config.toml
hop_length = 160
input = "log_mel"
win_length = 512
mlp_ratio = 4
inner_norm = false
subsampling = 2
nesterov = true
warmup_steps = 680
adamw_weight_decay_other_params = 0.05
Rows from block 7 of a small multi-label audio tagger, named by matrix and row number. Rows with one number belong to one neuron. Each number is 128 + 24 x the weight over its row's rms, rounded and kept within 0 to 255. All counts start at 0. Numbers have three digits each. After the name is the row's rms in percent of the matrix's.
After each neuron's rows are labels from the 100 clips, of 14976, where the neuron reaches its highest value: "top examples" is what is common among them. Only what is clearly more common there than usual is listed. The data: synthesized solo parts of chorales (CocoChorales).
# fc1: MLP up (model.blocks.7.mlp.fc1.weight, 1024x256), inputs 128-255
# fc2: MLP down (model.blocks.7.mlp.fc2.weight, 256x1024, transposed), outputs 128-255

fc1.166 225:132088153130080096115107112096100151153105111112131122091134125102199136124113115133112163135122103184167121128150190083145119123136128128153114134164074122129157164140128157140165174139129089122128088099097128144096134129137122136135172119111149111146132125139133157160169131126100119137143106105105138116097127057111157136106133118123136176120132104110117153083132129186156124099110
fc2.166 255:105105126164094113127092096132118144120081141144114113118191123119142174164128147073129155127122132197075135134175136169112140134143173153134107113169120083115149139144118129154142138168110130142092134142142136112105132108169117115142126107100126131096106166161117156155162120093104097119115115105129105131104132177107164125122160113156123134136105122097101151070127149156120140112139
top examples: note A#5; note G#5; flute; note G5

fc1.65 119:118130105134186125131145169077124149118124132139142109116097117124093138091167114126132111120099146140128105152125096145131102149139107144095155134127134184162121134121112121165175159125138130135116163116137124112145131150136105203166117149138093130113113091113140132121132122165092163114133174123122152135137149168101127126127095125117122112141118140150133162120115119145069089137134
fc2.65 105:119106121154105128133140112133163136096137129135101154130124096084187143125099120131150131130102106155167159118164133090142121142129126111132122137085089112136101136130121170116145140097071145153159095106163152089154130161173129171118155125146099107137141102134151143092163172151180143140148143123059152107128127132102119119110126122172131142116138155122124136093115104165105132127141
top examples: note D4; tuba; note B3; instrument: cello

fc1.328 047:138121153124131144145157115152126131134134136153126131161140159138073106142115138118124110138119148122111112137130088148151119133126164157148132118127181164137133108064124110111111081114115132133139102116106132194115087123150159156136107104129143136129141142093166114089141127132168066078117149142091196138134148104145127055140109140146129085096122156085126120144107143119120134141121
fc2.328 034:133163126123088134146170168160133133145132114127110122133099129095089142107120154149149120121163147097123092111153119113147142145088153110128131122099165141117170136089153124088126136177119154128184129149134109083139123137144105136125113110135142127133145129114139113145133129138100116108123168103094131095144142136128122120146139144104120073111137114140171134124125124119140121135111
top examples: horn; note A4; note G#4; note F#4

fc1.585 152:140159192112087107137099172104122146154121121133128142115150110116105137139184091135142117131132136134145153100107120087172141116134137135112129152139159042115129103083148141129131123122152133121130158114134132136109103081123097137196154110167114124181114134108107196120149161120140115131132142124084155096155136074127162145129143118120111088122124097154114142102131125181131114156124
fc2.585 132:137161119119058116152112061134162152159104127157097133113121123149147132123149151088167117130142134158158101080099146119131147148152114127128116136142131124129122117137142124109135108124137087092152130148157121144157151066130129146143150108149155110140103120143102105159109072125118137119118137097155125139102122131141124141171166119144136089130108098109117178050168144158106132151106
top examples: trumpet; note F#5; note F5; note C#5

fc1.541 088:158140091117145131122141109114096138149128119124135141147146135140150107159172110137103131125132118146117152138103200140102139132140156126115096137121105150114171138075140146116167167121121150131104139152109127105133118085149099131180108135112115152116127106140090125105128122114129186143112093150098089067106117193147169163130130136134112146155127113114099127132147172130095137156135
fc2.541 069:154128119134154112132054103115133120106134118146143129117138124115131067145131159130101121145099130117168097121150156121136122133112115114160129145145120112110135113127128161135109119155108106142146154081132151110132144094106130150120143124115125123117114152110112122172149076093148120154100113154107120143134080080152131131121113098081130101118114131139132159150152118180122080116129
top examples: violin; note D#5; note C#5; note F#5

fc1.291 156:111117124128132134123135144133110135118144119169141129104075158136108134113121134142143078109107154140139138145138141148135104195091090132085108139097147163142133138096129116104117139109147143123111120133147113040153133155126118107133105116119179116092104091115105125119108150154145139106088178123105149087147117135115156116112110121119132141171118127122136169163111120153143124167127
fc2.291 125:143090133118090113141118154132158183129150149101123097090167122123174146143152115161141144075105134117129159095120150126151134112152104150113105156164105129118150128146058137132130117104082083079084109111099129132162217114102113136138136148130143148120134099120121115140111139130132137124125123168081129136101153129148107169112085119135133139097155171148132152160176166094116146154119
top examples: note C#5; violin; note G#4; instrument: horn

fc1.324 131:127156158086114118133126163112135130118139125119119102119082159124070133135159141137137075125128168091159141169119125128155137160116116113131109145150129126153142111126130105088155106147131119109157141124129132144106161150126119169165135140179147129190125102112125135138156131163104131150068140116103154127156178119112162118163143115122091104122121085139059147102114173140109130134123
fc2.324 132:143163137128111115143136137125126085149117148139114128160085165138150185110137126119119121143146133112149151141119107132154121117078095137123138162105122127165110046099130118110138130109160130125188164169134115093178088113109147155136125120126129099139120118135114118089093113160115134106123171111113139145144136118136118132111198125147163113130120139140117148073115124118125129132146
top examples: note B3; note C4; cello; tuba

fc1.52 184:142148141073140154131115151129136145147129128086152184115124127131045133132171156134081111133150123126131142122105117120187107118136152145121097131138170135160151148117133125125091100119155110117129100114113119167115084193154087075114097139135118107170124135138095143145149153124155144068122128121055161132184178123104107118126140123133135099118111131107116142140108139163102121132122
fc2.52 184:149148113140133150140134189151140079145123131133114103151141142145149110118105112124155117118173138134127121113069154117105147119136146138132132106088120148110178156043132107093081129146124150143098105143137118141165141121106113110127133121150123158139141127102142119097098124128124112142109193105096145126108169142126097118109131151199111095129132124102100172124097142134123148146104
top examples: horn; note A4; note A#4

fc1.300 124:117136144150129131134144100179151131142131151155137123115155110133168116204163140152160122124128149158151143084128134132109132121125141119127109132130057112131101155136132162145137124095086155126152115106150135106164152154154122097154112115160118111086131181078096141102111142117114097182132133166123098159095128118154162180127141149127138164145129111107139152071131114121146133119138
fc2.300 121:122125143134147171116141050097111114113152134110127132136136133132122146142104154104134147146067129136153157157156133112098132120174126101120139104118104176159111094176116130156109162103142091124102118156128113115099145132118128129123135148094122141101145150109144136207123159108082119165129103143129138130108146156194120137104107116118105157126112167110164154148166103106155100113123
top examples: note D#5; flute; note F5; note G#5

fc1.25 114:131130174095088155129129117133155140121127128138126145113138137151096111132120148137134120125145152144111125112134126118154116147156117120129113137112159136132119095145135133119132105112129075114159133107110114207084126163131127188152135129134128124058129152134136117153104157119148076036134152124055121142188161087151065111090090123123130131134149141120155140137113159147141135137125
fc2.25 084:137171118117096144115153213168186126112166130136122117158093144136103069128135128081163116137111155126106097125086098127161126128151147122131133108090158163119142141144117136126078163119107149113154147165163113125177124139121107110135128134171113136134175109103144134124132062139111109132140144096136142116097151106137141094142135139179094111136109132129100108107114109159087075137108
top examples: horn; note B4; note A4

fc1.261 027:092135108114145127109129140138122123137143136173125091144112118137071096150125140129140124138119151114120135148131066157094130122092117118103154131094139105117204117045120159124132142112173162121077139124107114085134130140125145159152072144157157135105122106124069134104102165140126196123119111121113142032144162134115190145096121119141114104129134144116109153156123136153117140175143
fc2.261 021:146172137115102090098138179145144106148131100142112139115140120136123102123145107150148146091141147142130132130077121116131108131104117152125136137138117097135147128098121140144097123106096145116166125084154078157169085137118143117146104121142120104171117104095099101128124203123140138131109145126138135079115120114143148095107144107100107091129122166121113135122138126151110170095128
top examples: note C#5; note B3; note C5; note G#4

fc1.461 070:131144165085085147121172178124130137116134154108152145108129143118137110159135124127136122130151118153135160136106090128176137166160083125096092138134169122098127107113146119104117131124144145092150151099115129143124121154124119120130138107150095139171120185130136117084149175126130165104120153115092140136158190163148155159169139145128082081132130119127081148123138112120106171071123
fc2.461 062:133154116155103122106153151167158129133164129122127110140144157099121088144127120064145113126175131119162142128128132140144168099135165125094166117090133139087177121048157136137117144142113163137154144139177147107152162107126080121123161129136144131105169155106158137115117145100134085136110154134097115151109128138164119155106098114157097096137127149130091141072097135142131135134120
top examples: horn; note C5; note C#5; note D#5

fc1.207 108:132096185119161149111113188114123120091128146093123132117158112150151153145169121109099133120119102140125128144124078143134162093137100106119147113127064137134141165093154152118110132136107150129110114126095127086121121154121125223132101133116090109149129137132120095110135117136152126064146099127143139102162150158175137186125117145130104128135132112097117126183116098059110122127150
fc2.207 097:148147141133150137093142150162123128132099071127149158108171127150169139163139124132142143128157110130149106142068094141105111132142159107147117102170123109134124127095143191132128121185111117123163095130091110149142131108129116093135105091124109121126159186125111140140096090103134127121117087117119136117142073102124145140119053114139121149149131167128127120145122125113157071142132
top examples: note G#4; note F#5; clarinet; flute

fc1.571 140:153102118130113141113142143142125105121138131107122115143115145159137144156118108112075138139128149114129123149135088162157093129149150146134139129087142151152069111164133131134102126097151113132124164150101126150097126153150164109092132170174126131095123125137157113113122087162147177177151149155187175159137085166110103133088126132129149224125113144130154111150116127103148133130142
fc2.571 158:134106145095158118119134132142122146113127134119135127159119128143135178128103153174156115119099124144128157125131061084146141069147126123130156103111143164111152196133109149106093150105163102140120083116118180148141190142122109136116131109134108147152137128113138096149130143139134121137114142147100148086134131137137122118140164161120110099095151132139136109111127144127064152125128
top examples: note D4; viola; note G4; note C4

fc1.717 159:186133185067081142145108117148152127161106118131137187141160129122115119175143126137103151128155158136106152148138108101144148115114120129127123140114118098108129127144144149107080125115105150096179142134090142149113131125111115132121151146122121126166141148131111109117098099126167118133134143129125155126147195078124153131143121144125122097119117114136072120084150172120152129090128
fc2.717 152:136182116142120160140105139173165065124115167130099128123119115168082082118149114114187128116188130146152124119131184121129111112104152153134104125136119103096134125101123183095185144135107176122146186108141141103145130063168132118121158129137155084094125131143116170147101126114098135104106106096106129143096146130132152137123163120153135115127132153116139099073137157151145112152141
top examples: trumpet; note F#5; note E5; note G#5

fc1.302 030:121135129095142149129143126165147120128117154138148141137099112148106128137194142104148134109119164106132137157106098153125134147118126119092135119101125083150179108065112155124117116103122153142111176104126130099106107111131115130141097173164134160112116107094107151121120131144117105178096095133134112075153131161123117126081098127132117120143094143096129142114132094104107153174126
fc2.302 024:143136120130136100123094162162139141134144120121118143108138107114121126125142098146134116098140144116138091128097190115111103120052196128123110131139111109104127111097111136118137120113142146115140094093131107172142116136124118109157152101104137125143154113102079135105097165146162145113121142142060143094131141111134161106148087082109118058116138131144092156122135125127121158123132
top examples: note C#5; note B3; note G#4; note C5

fc1.625 217:149128183081109143120111143123145126118110128108120159101095130117060121171157149151104103122156116112143156141121115124208127134101112137110111132110168089128123134085142107125095081140134138102176103132111134182134110150135074127138148104167102099157107128144084122133110147135149111072125107125067147103185171125123116136137130133133127085111116127127110147117118157156112131103107
fc2.625 214:116127093151114150137165132110160145111136122157113108164147137122128093130134135133199104116145138115163137128115135137181143112161140131145130095094130136078163119103132134113143150138107161139129081140151114120163144083142094122125125131155120129158123135101148150124085117121097122130140175082099078129098149168150146124136102140136109109142129140091125155068116153143120137117123
top examples: horn; note C#5; note A4; note D#5

fc1.765 111:179116122148133118137110141117105133132122104107136133119100137117087130123117142123093137105104153080115123180130101151131123124143135140107121127150088153130101116115122109120108157142137105114100127136112101136164119159152137149114104136122127145112124113146115171137142111154132200119133152132143162093133151182114124105080126126111125129150131130132143142175103123169122115174115
fc2.765 090:110125131123111119127129078112140096093155097122134142129107116084096125095142152123102131155162125173145133116193043071215129133110128096107094121121099151120135162122120190087167141114126161133155124088137144105143163120144096132157160144151103138104148096137150142058149126133158142105155153125116101099128137148114118154137112096098160117133136152134135142099130159145115103128131
top examples: viola; note F#4; note E4

fc1.677 085:131126101116116140116120114122145144110100114141119106121174142107124170121094156101137109134138117157099131132133076150085133135148138117124097143136115103115140142111124108130159119145143162134117133094088141101104118141135103219143116126131102095134092160149103175103131137141141115131145104131132088041111124165147125137090113111100110128116136098138132135139115150111080130150137
fc2.677 063:147125129118112116135107088159149088110146115109157162114156115153112103148144115133165125116104116142119081124080151127142100150166139112137099161131107127156134147129156147136116100081126113158108093139110126128140095112138132165118101135136111164157154139144131119120118141109140116134124085131095146122148101066084163106119080116099115112128146161126118145109106099132122072151125
top examples: violin; note C5; note G#4

fc1.498 085:139132114141157142141145127122121119138141137161106143121087107095125167100118127137089123129125149095155103191142074148161126145132128137112120127126082099148128154122109102098137129115148154136127165149107148103118164132127092156093129157150129088058116097155113129152102151157121073156153166132108114123128131102118142118109118129138125146130126126150138121087104120129127115181128
fc2.498 070:091107115152127137137112115158132099129158127122122124119115128125151141121106147159129122135114099095132150147176062113087110132119101048106133112125087150120095170071124158125162123136155183112124117113122167113176145133145129155131153159129110118119110095119160139089135128145085126123145124104171161123149137139107166143107143143133132076145119132125084106117123097139132165155137
top examples: note D4; tuba; note G3; note B3

fc1.123 149:104136078113147135127101140095134111098131129180124127104106147131173109152111133135105105136111164118134110159134116134117124069140146138106121125122165156124154114129138137125141117144109116145079066166124103120103146160121165147078148126130144122153131120120112147143122100152145088130160112123065162107099097169131121086104145127116131090130125101136136139155140109124114120138110
fc2.123 132:124093120126164134131110128115077162139141112128132142148072148145119144132103148133103098133128109091163134136108124144133131120153039117124143104123145139167118158141123184142156117138141101105092143128109132121091132104089127133114154123147126124137152137129140129184164099139131100121153125111140133133172116114138154115124144174163119128111135164127124121191114083136151147107127
top examples: note D4; tuba; note C4; note C#4

fc1.617 117:151138166122092151126113135120127123134135130138143105118098101140132144172149141124157143119154148084130145133122138145080141129120128133113121140114123098134122108123132127132156110141137116109131125161106138134132161120106131127157127125118099123087128114125136134150114168152112072030127121086099119092123151149122153143163162128127120092114128124167082162158118133134118094135126
fc2.617 098:123160111181100138119157153147155101133145145144114131134096111140116124139148125124122128096126125122167129111130164145098122092100134173140104163150095096142094120102138148098167105124066136130161178159129096088156121092129148135139113121106143129082156158126122095097151061125154139135114111157124113167120137086144135118182157075122134124113102114146154133111114082096102099147129
top examples: note B3; tuba; note G3; note E3

fc1.598 032:087166134111129121120122160112106136103131138157100115156107114143088101200108167131104094131117129109109152122124116152119119103156103136096149132110085144145161088124113110122158142149132115139110093141133141166142143108121074080088088139114126157074125140105079133147108126134128213086119127112138114097144154175150147157132131121136079140126137122128136178139136153083110101135131
fc2.598 024:126095167120120110120088113137141092123153133115115146105127102154105147157147111122131159158155114125102114150078081122071134125109142149128067157103107129144119119103133167118139118116097130128133122106140122117160121099132125117108114141125156114133138139129090127136136204135192132102125155153095096113153127137139122150149124125147127144137128155138085105103127148109087154143131
top examples: viola; note G#4; note B3; note F#4

fc1.150 203:119133102111167161129180142114122101087144129118127100145119129147114161079109128107105072124120142080091106159122068145126115130133142132123149109091113179159121130107133145130133127073134143140093107129130123122151141129098207153100128153148152140058115106132158096084141095148138154122124190106177168147110118120151100119098170127125114139139122156136149123170113108120106125161147
fc2.150 230:098114130126119159119134125118155178094138114124120133152120142130161180128138163156159124134098115139127149143120041097193170119126144126103130106160096160109140125141110126114073150107111119135206089127141147130148163125142079161134165118154140114152114101099124131129129219137127142109148125147071149112112165143124096167158166150133115122114123152146134148154123160141119169154137
top examples: viola; note E4; note F#4; note D4

fc1.699 148:125141160166089123134130088130135130126127125154098118123152130112143125151176141150142100112155153104153128122146117110095134111100097106112106148151160091123147143103120123112138163177124106128113160143127127078148092083126108148147151087140154089129111154132144144136091162108109129115131128127083112138124176142148162109177128125128119028137118107144104169150140131164151126127128
fc2.699 146:127075151110112101139092111109089092124101121124139132104162119105112116141150143128111148169165110173172128109138179079115130120094131150137120118140127123134118117151129133116111172187078099112165137123147131148143133118135112106155133118161134099116105139104109148178113128117111137122113139132109109117163137079189074171132131100101138108118145103103117144095165141165139114139116
top examples: note D#5; note F5; flute; note F#5

fc1.227 228:107128103149119129118110105121107125111102129137127127124148106112120110158163166128140169120107122145090138128130109152052133125109125118085120133105081131142101123112115144118147149123129154152069156165134125105159132146122094186131112128116097136100136172137130139122154156139111128135118121124161072046124104138145152157163099112117109128141140123112099165140131137147106131161131
fc2.227 220:150146140132117103111111081166122147124135109129155143120119098133143108167122077129097149145148106097121116136110123146110122132154100120144130121158123113168089160095161156144158121144105110142088141091131126143153121159132153101130108148109094135133144167112129148135120134141119124139110096164134086131129102106125152111147091083099126121160123148161128133131116115127144147141146
top examples: violin; note F#5; note C5; note E5

fc1.721 027:113156103112094134137118135126144107112145126121121147144106113130123111156065090113144141114129139120090157127110107179123151142122121120109170127100091158130141125085134119113160128095147114106087157101122122104123138129111088198117095096150124126052107135143118139110100172159151171150115106136153097120121159131103129070116134129130149090154116117130110145138139111102146128136131
fc2.721 020:136153114102144139121103152097193111133144129123132153130101125118110112130138088147150121122125153158149144149116174122095102089148144120137114147178090139141136091136144135114131122106102147111136103142136109132155177166094118148180118112102102089157116114137083141117081137116141121126098136134141119106134090130144140138129110090100094119136135176170111153086113114116129133136127
top examples: note B3; note C#5; note C5; viola

fc1.93 026:138162111095129143139152144112128087123139099143129138112139131148094095113105127114148088114131122141107138129131094159149135167114147121102110119096133075111142116095106130136148076143123133152102163132130130117144141171139127151160110130145091113163138135143134128108145157162142103146086165148103109135107146066137095098126137145138133097159120145133086159144122122143104135148126
fc2.93 022:136162117118139103130147146210179119118155122108122139113133120091129114144154111125138117121133110117158110125084176127117132099115114168126097109122100114093079096074114128100156126158076163141137108128168121135156148134106175123125144108124114116129108103120125122120048179133154106148101148142187112104100131090148137145152125142151111118155132154139167155060121123122120147147132
top examples: note C#5; note B3; note C5; oboe

fc1.249 249:175112174170122118126099115108114155130102127117138131116184128103174118124176129130113194137147127134161123105156170100094137109142143130136104142183131126111133156176131127158130129165124103097130108124115127173117135108130116105145157121097114105174133148141142153176151117120120062103169112124122071174129122109126157162178140116123135135123145103144099117141139111180150106084125
fc2.249 287:101119111144131122129074101104089188117108149144120122116162124165165104117152124109120110076114143163164124108149173136066161073142152122127123129143114109107160119141099151125173114148139124139121113135123131085122136132138156145121125140096147117096145123139148142152138100101109119126108150107139101126076128127137082130132112118188135134131122136083106132089120167136103123100131
top examples: note A#5; note G#5; flute; note A5

fc1.675 042:102094120118103125138131152133133110149153137120145140140098160137115144188087115122125097129120116110090144133127139161134147159141151126104134124116115134125136097069161137128139122117126133148080132101146122138135141107126103119108120149187114140111131127142122133117120232135164122107123155150140135102162174143126132150103116132131118126159118137094148159093122131081119118172119
fc2.675 035:140158125125141100091163115144186157130134139125140133097137114137126144131156146148159115123101130126116150133103103081119133079188165119119102141098080120109122174058166166114116122133152146167217135147142117172169153128146077106142112098114130097133130106159126132150135184122150128110121173122065116125124132095133111152128186126149131102114126147128131137125148158125111150137123
top examples: note G#4; note F#4; note B3; instrument: trombone

fc1.652 174:105065149163150148105117101079107139098107141107146177094192096117139143189130162120118158105106124169122132093150101123070119138130117134105134125141081138144145152140108180137087168110132109137097153094109104101157120195132116156141112088108132116107142082162108145140178131142138163103137122122147106102070118130111155126099102124109122155135151110136117152171116146161120135105132
fc2.652 171:124141125137153100137141163145115125143145141101157129137160155152148131133115103082070136128082109145094148130133197152087135079164089141143121131148118127138146127083141122135152121138159107161123101115101127131117106146101142157113105149111118165141144114111128124135139131107099124125134086149119103135136091127157148110112121088071105124128109131109185151137140139088168111116140
top examples: violin; note G5; note A#4; note F#5

fc1.186 029:143095094104119144127146171110117110126117131118120148123141115141117133156159135091147140095124132110140121118107111158120115089107135124110150134097131115141167122079119133116096096085138132152171129167169137156159139138119148161113122125121156132167126153158097107106105135140100122110098140136118106049100182150143111149112104140138093174153121137101090130111124119102100122143127
fc2.186 023:143142127162105131142151131179154142139122140098123124121116133123124045146131100132156116113177136143159151120092152110121131115107155124152127137123072117140162156087142106125126140142100170136150127114148116131156129126166111147133142113144091150154135119106113121080105165107174124146135130096058141114124130139138118155146109122130110094140110078134125135112121117112089122174118
top examples: note G#4; note F#4; trombone

fc1.224 216:136104110118091096142090113122128156160113111126135136121163112107189141159135137120138152127153124166135092108146180108135119121157122125155108136151090130136141126158109137156129114210137102125176133138117133136097117112152139139124178127100109111215135180132148178174163099101134118145136134078089117165136092074117156179175114115138138081101149111112128090130133132147136121094129
fc2.224 275:105146129160122133127109083127098179139086156134127109119167136119167085104158141124164131111108121139163131147147157120108143154166142134120075156146125091100135113167086146151171142132141147130114146124109125149083159097156113151125133120111148134089142113121160125118136102145063104120142096111105109137105136152174129158138096153140127179113116162100159103122133158162141140122139
top examples: note A#5; note G#5; trumpet; note A5

fc1.76 029:138102079123160126107119124090116124092130128155141121097103141134113151127151154129135115090099136131091127154128121168105120141120136123091161100119124122160140132145098146118123146132136150146144189117144139125147098129126128135148093111186098127100124118119126120132129174136118205139099132143141138095123172090147115076093128130126110153161123109129104139137134145103092139177156
fc2.76 024:154124150117151123117139135165156110127158155135130140106161107109145132136134105108110151187121131134124114119074112110120119169170074141120120142147118114166125110112094113115137126124076181163141098122098139151120173101139058102141109090122087118122140113113122136105106150116141133076101099195123087102132126118150133129105138138081126100112163156144107106105138174133118144142114
top examples: note G#4; viola; note F#4

fc1.136 222:086089146174166113101115099075112167109115118118151128103149131106151146104131109131078124108086112147156137118151136125119104148150117141125106134128137120124103173178085172165126160141137090116099098124159117115158143113131156104097150073100159112080124120166112122153150130124150141138156109131140111132089091147138124120086108116108146146133129126131137138156126100160137117102111
fc2.136 265:120171151169129130116129118095146166123124161123133126129158136172162162108146082112099151114109127107124131158136151158156113133115133138106137130165135087143103150166114122103156102116167166149117127133121132131082098134115189157109089154089140136110096157174111141067128112134125141117132092141136141148133099122114103091103172145120142147134101155114170104139110110097170064109134
top examples: violin; note A4; note F4; note G4

fc1.100 113:139166137071147151134160200164154118102140146094116166139098143138091126158158125137100132164124121103111135147109113117148132104112149118138157122133135155105120090117125075136127130109116174113188115137098133153110148155116116064199120146145047110177149140110108138119125150110127117128103117167119165103180192116110144166106121127145129107129126139143067121097113099098160166113144
fc2.100 102:158153116150136116145163154138162112133132124136096100165098136115070128111130117101173124170216151103142139106105150141157146139081155125141119092123118131099115122093148161121099121108131155166117191144143115103160112097125122125162130127145116138117135112103112147154153096124133129144101142101151079121117150131111144145131114140101117119126121089125118111109103157138142146139119
top examples: note C#5; horn; trumpet

fc1.579 030:088132114169172135129154164112115144107122098142134145133136126154121164164141116131155067129123152143127137098103112195121143125164142126108141130091170113150106093097130150117118139120110120145120186164145114110132150113114117102142152120148124141120138148135142150124137137149135158072118110136155146007109149189148153089155147114124103122136123114133116137168145169085122165172111
fc2.579 023:141145125128155094091115153170125129138125114111158131107099106147115116091127110155097147141109139113133144147119076119053107110126130138108113203154120113125110073161153159160107130109076149114190080135111104165123136132123134085156085132162122109158152138095098107094113213126126139116126137133117129140140133157137163116161098111087100105109137133172116167093125108106141108143125
top examples: note C#5; note C5; violin; note G#4

fc1.475 185:115114133132091121129130132123126141161126109112132071147153132118188147090069108119125162154146095134136101143153149097132122106183152130179151126138138193121119170191133123167128142142133099129124121110152121131109134102126167141072186136095120135186138151152170147146151097129124112193165096121139111168128086106128118109101163131133155155099133118133164103114115110158141105121126
fc2.475 213:135081136119128141122073093132059170173096120139134111101150127118144153103155158117072136135087147154096091128135180137102127097109127149162116126123176126118150108151146127140055105168184081119112123152105110161095138106136111143121120121123136130148117155135115134192137131121133097129137126127143116118134115120127131116154134133153139145101126074148123123150137142130139137099127
top examples: viola; note C#4; note F4; note D#4

fc1.275 036:105127090101127133134148120129125127116136117153124128129116110130111156129125128136142127128132111127084129147117107174127117136107126125106141132099116108130118100114124116123177161104106166134174108156131117106127126140138113087125116104133047120030121156136095123104117163157108145161107050143160146088182156139152138081152130116137121119134125129124119185142133112134126111172119
fc2.275 026:142145109135178119107143096155202156138150116111144112115133130126117075151142101174110121131096128100155144128108115110067135086144113129131108156166124126106095122126126169109210158130053155083172100125147099125180127079135142108162134112131146127156139125123101108102105190140131138095100135156065119108137112122145145142142115164101097117154129106165122174132121176132128142124128
top examples: note B3; note C#5; viola; note G#4

fc1.20 090:107110132072067162136146134111130106126112128116119128131148123121136141136131099150105140128169135095172156070109194147150127139114107141131152128143090136115130099086137122134183123129123125116164131124106143211141137120120122109091125135107097109158126152150126145121107148127135157083145132117098171151166113135132178150155114143139126088114112076129129147036133160118114176056131
fc2.20 068:115156115138137140119143108139113146125116165129131132125109125086129093118114120131121139079195115155186126157168127143107142161116151141143096162160092115110131076135155103119188166112097163149139112137138157058149159111149096123107128152145143132164137124144134146142090095106090118101086144111108160170100124140115132159160145101152147127153117125113077130134118152115123138127115
top examples: trumpet; note F#5; note G#5; note A5

fc1.633 028:125160072146137178105120117148137127120124136148132142118111114120070149109132141131123130101125170127124137090103091139168133109114082123102115121140137094175178113080157118110118143104146140127107187145118132126147124138132120171116116114142137158073130119115120120121115125138139156232114139143086124096176149123103135165072095131126113102131110121103129155084099181108118138175140
fc2.633 023:118124110123116103108140147145114126142135097112126136120119134097139119114120100169133132105074154128136107156084151157092133143143091139144133127150122109143147086081161160172155124110172118105152106082136108147176154176129118101142094082112131136160131076115100114132094179148154106125131105116135134085157147152155141096134103105086108113106114130161128160112125168110122088131132
top examples: note C#5; note C5; note G#4; instrument: viola

fc1.695 108:099134099087151147129140148143118130109151139138130114135136117104095093159185151123134138111118157144085143096127103152043113096118142120109166123121115123152075121103110101111156121120126148157077123122106131109131093102131129204083130142140092124069128134132098133140160144143153162142104130122128097064115116116166129182116088123124112089137141127119101168153124120124110157130149
fc2.695 093:131110155131134116128101111177111063119160147141142138139123136137055094185135120126122141133183120120124144150113167109113137136132143131129121132125118119137117121107174127139141153126100125126129140124095137166146106167136139105116085147109107163156145115119081158150161119134115170095130126152114109150131101100118139119126152114093139109131113130149101102096150102091118118130128
top examples: violin; note C5; note G#4

fc1.500 023:112169122110197146108137142115133145123114120190124139129117147129065114139151146138129076110112161125101152083112063148079115097119111112103109121111102150122137152125155113137121134099147182140090135150109148119154091096128089163116096117118122149092128162129130117128115142146111108066114138133112101099104148206104102085129125119135129128121136114123138165087137146133130125145142
fc2.500 017:149130130128124125103145147159149115134155118124155128147120119147125108141115122152131149144135108099154124106095121108116131095119104140108100126159090128113095093097127150131141121108050130135156125138088132154172134108130113123149086105129105129150124094107075127143084168124142136104108108166119079098124111085172168164170105074119124095126143143123086139132117139107164138181129
top examples: note B3; note C5; note C#5

fc1.115 028:115141112117115134144122127113119109102119136166137098130146136126084141148123173117126105131119155127115133094123098153113124118121141122082118131163127064157102106121129100092130131114134167155121167127132121090162130166131123149087095146135081144071116139128098129116120104146142106052102180127109097127115149191150129130113145127118126110148127134104063178133108164137123148162122
fc2.115 021:125135137139165113111169106153165163132149106124124133126123106139135095129151110130132148109140137118155127119077095123134153182112143163132122137146119108129124081098134153120157121142094157129142126098152107131181121120116106115174112102129121100163118107133092130091116232137158150131115135130078136090160141136152151157113134084077113126136126148149114123095114113120107107144138
top examples: note B3; viola; note C5; note C#5

fc1.339 086:098173121125119175126163144152115078139148144091113117127093147143133119143198132112153120132114107127121150140097115165119141159124128117152146095084145048128123112129143126129144117105145173168105128135085128103156116144120126144102118173128118134121150156105113099093110141121107113176088139172164160108156103135132118122131148130122110113126133155133154105134133143092132159191143
fc2.339 072:143106140117128109121128114141146166160116146135148121113177117101112083173143122135200137145144140158130134149145151111150130110130118149119144141138144112129179104123128107095130112131109130153147082108139149172175129141158123095172117103176138134170139145146105136124093209094089119134109142162132118103118132105126145150140139097121116128113107085153084169079140099111114170104119
top examples: note G#4; note C#5; note C5; instrument: oboe

fc1.225 031:153125113147116154132142163105150104138109141125119170124127138115102147122165127135126105127107127129126153137117158152115157113089132110094116119109135142178078114067123135127130150111115163138127171106131117086111107135150123153117090137125116125075122157144099157076089194124087099138109161150117151097142164156149125116137141118134108101148095117117131157126155149137132140141131
fc2.225 027:140157139121149119130087141159156111148167132122110152127117109125138104186170118140123128133127134111171138106102123120083141114064167136124149125136116095117110106054142178091146150134093133130179121077133154147172130127127163139151117097105110094151081093127113110123067215117150141157111123131139131159108111157148154139112103154124115128146137090155115143104130126134137135165111
top examples: note B3; note C#5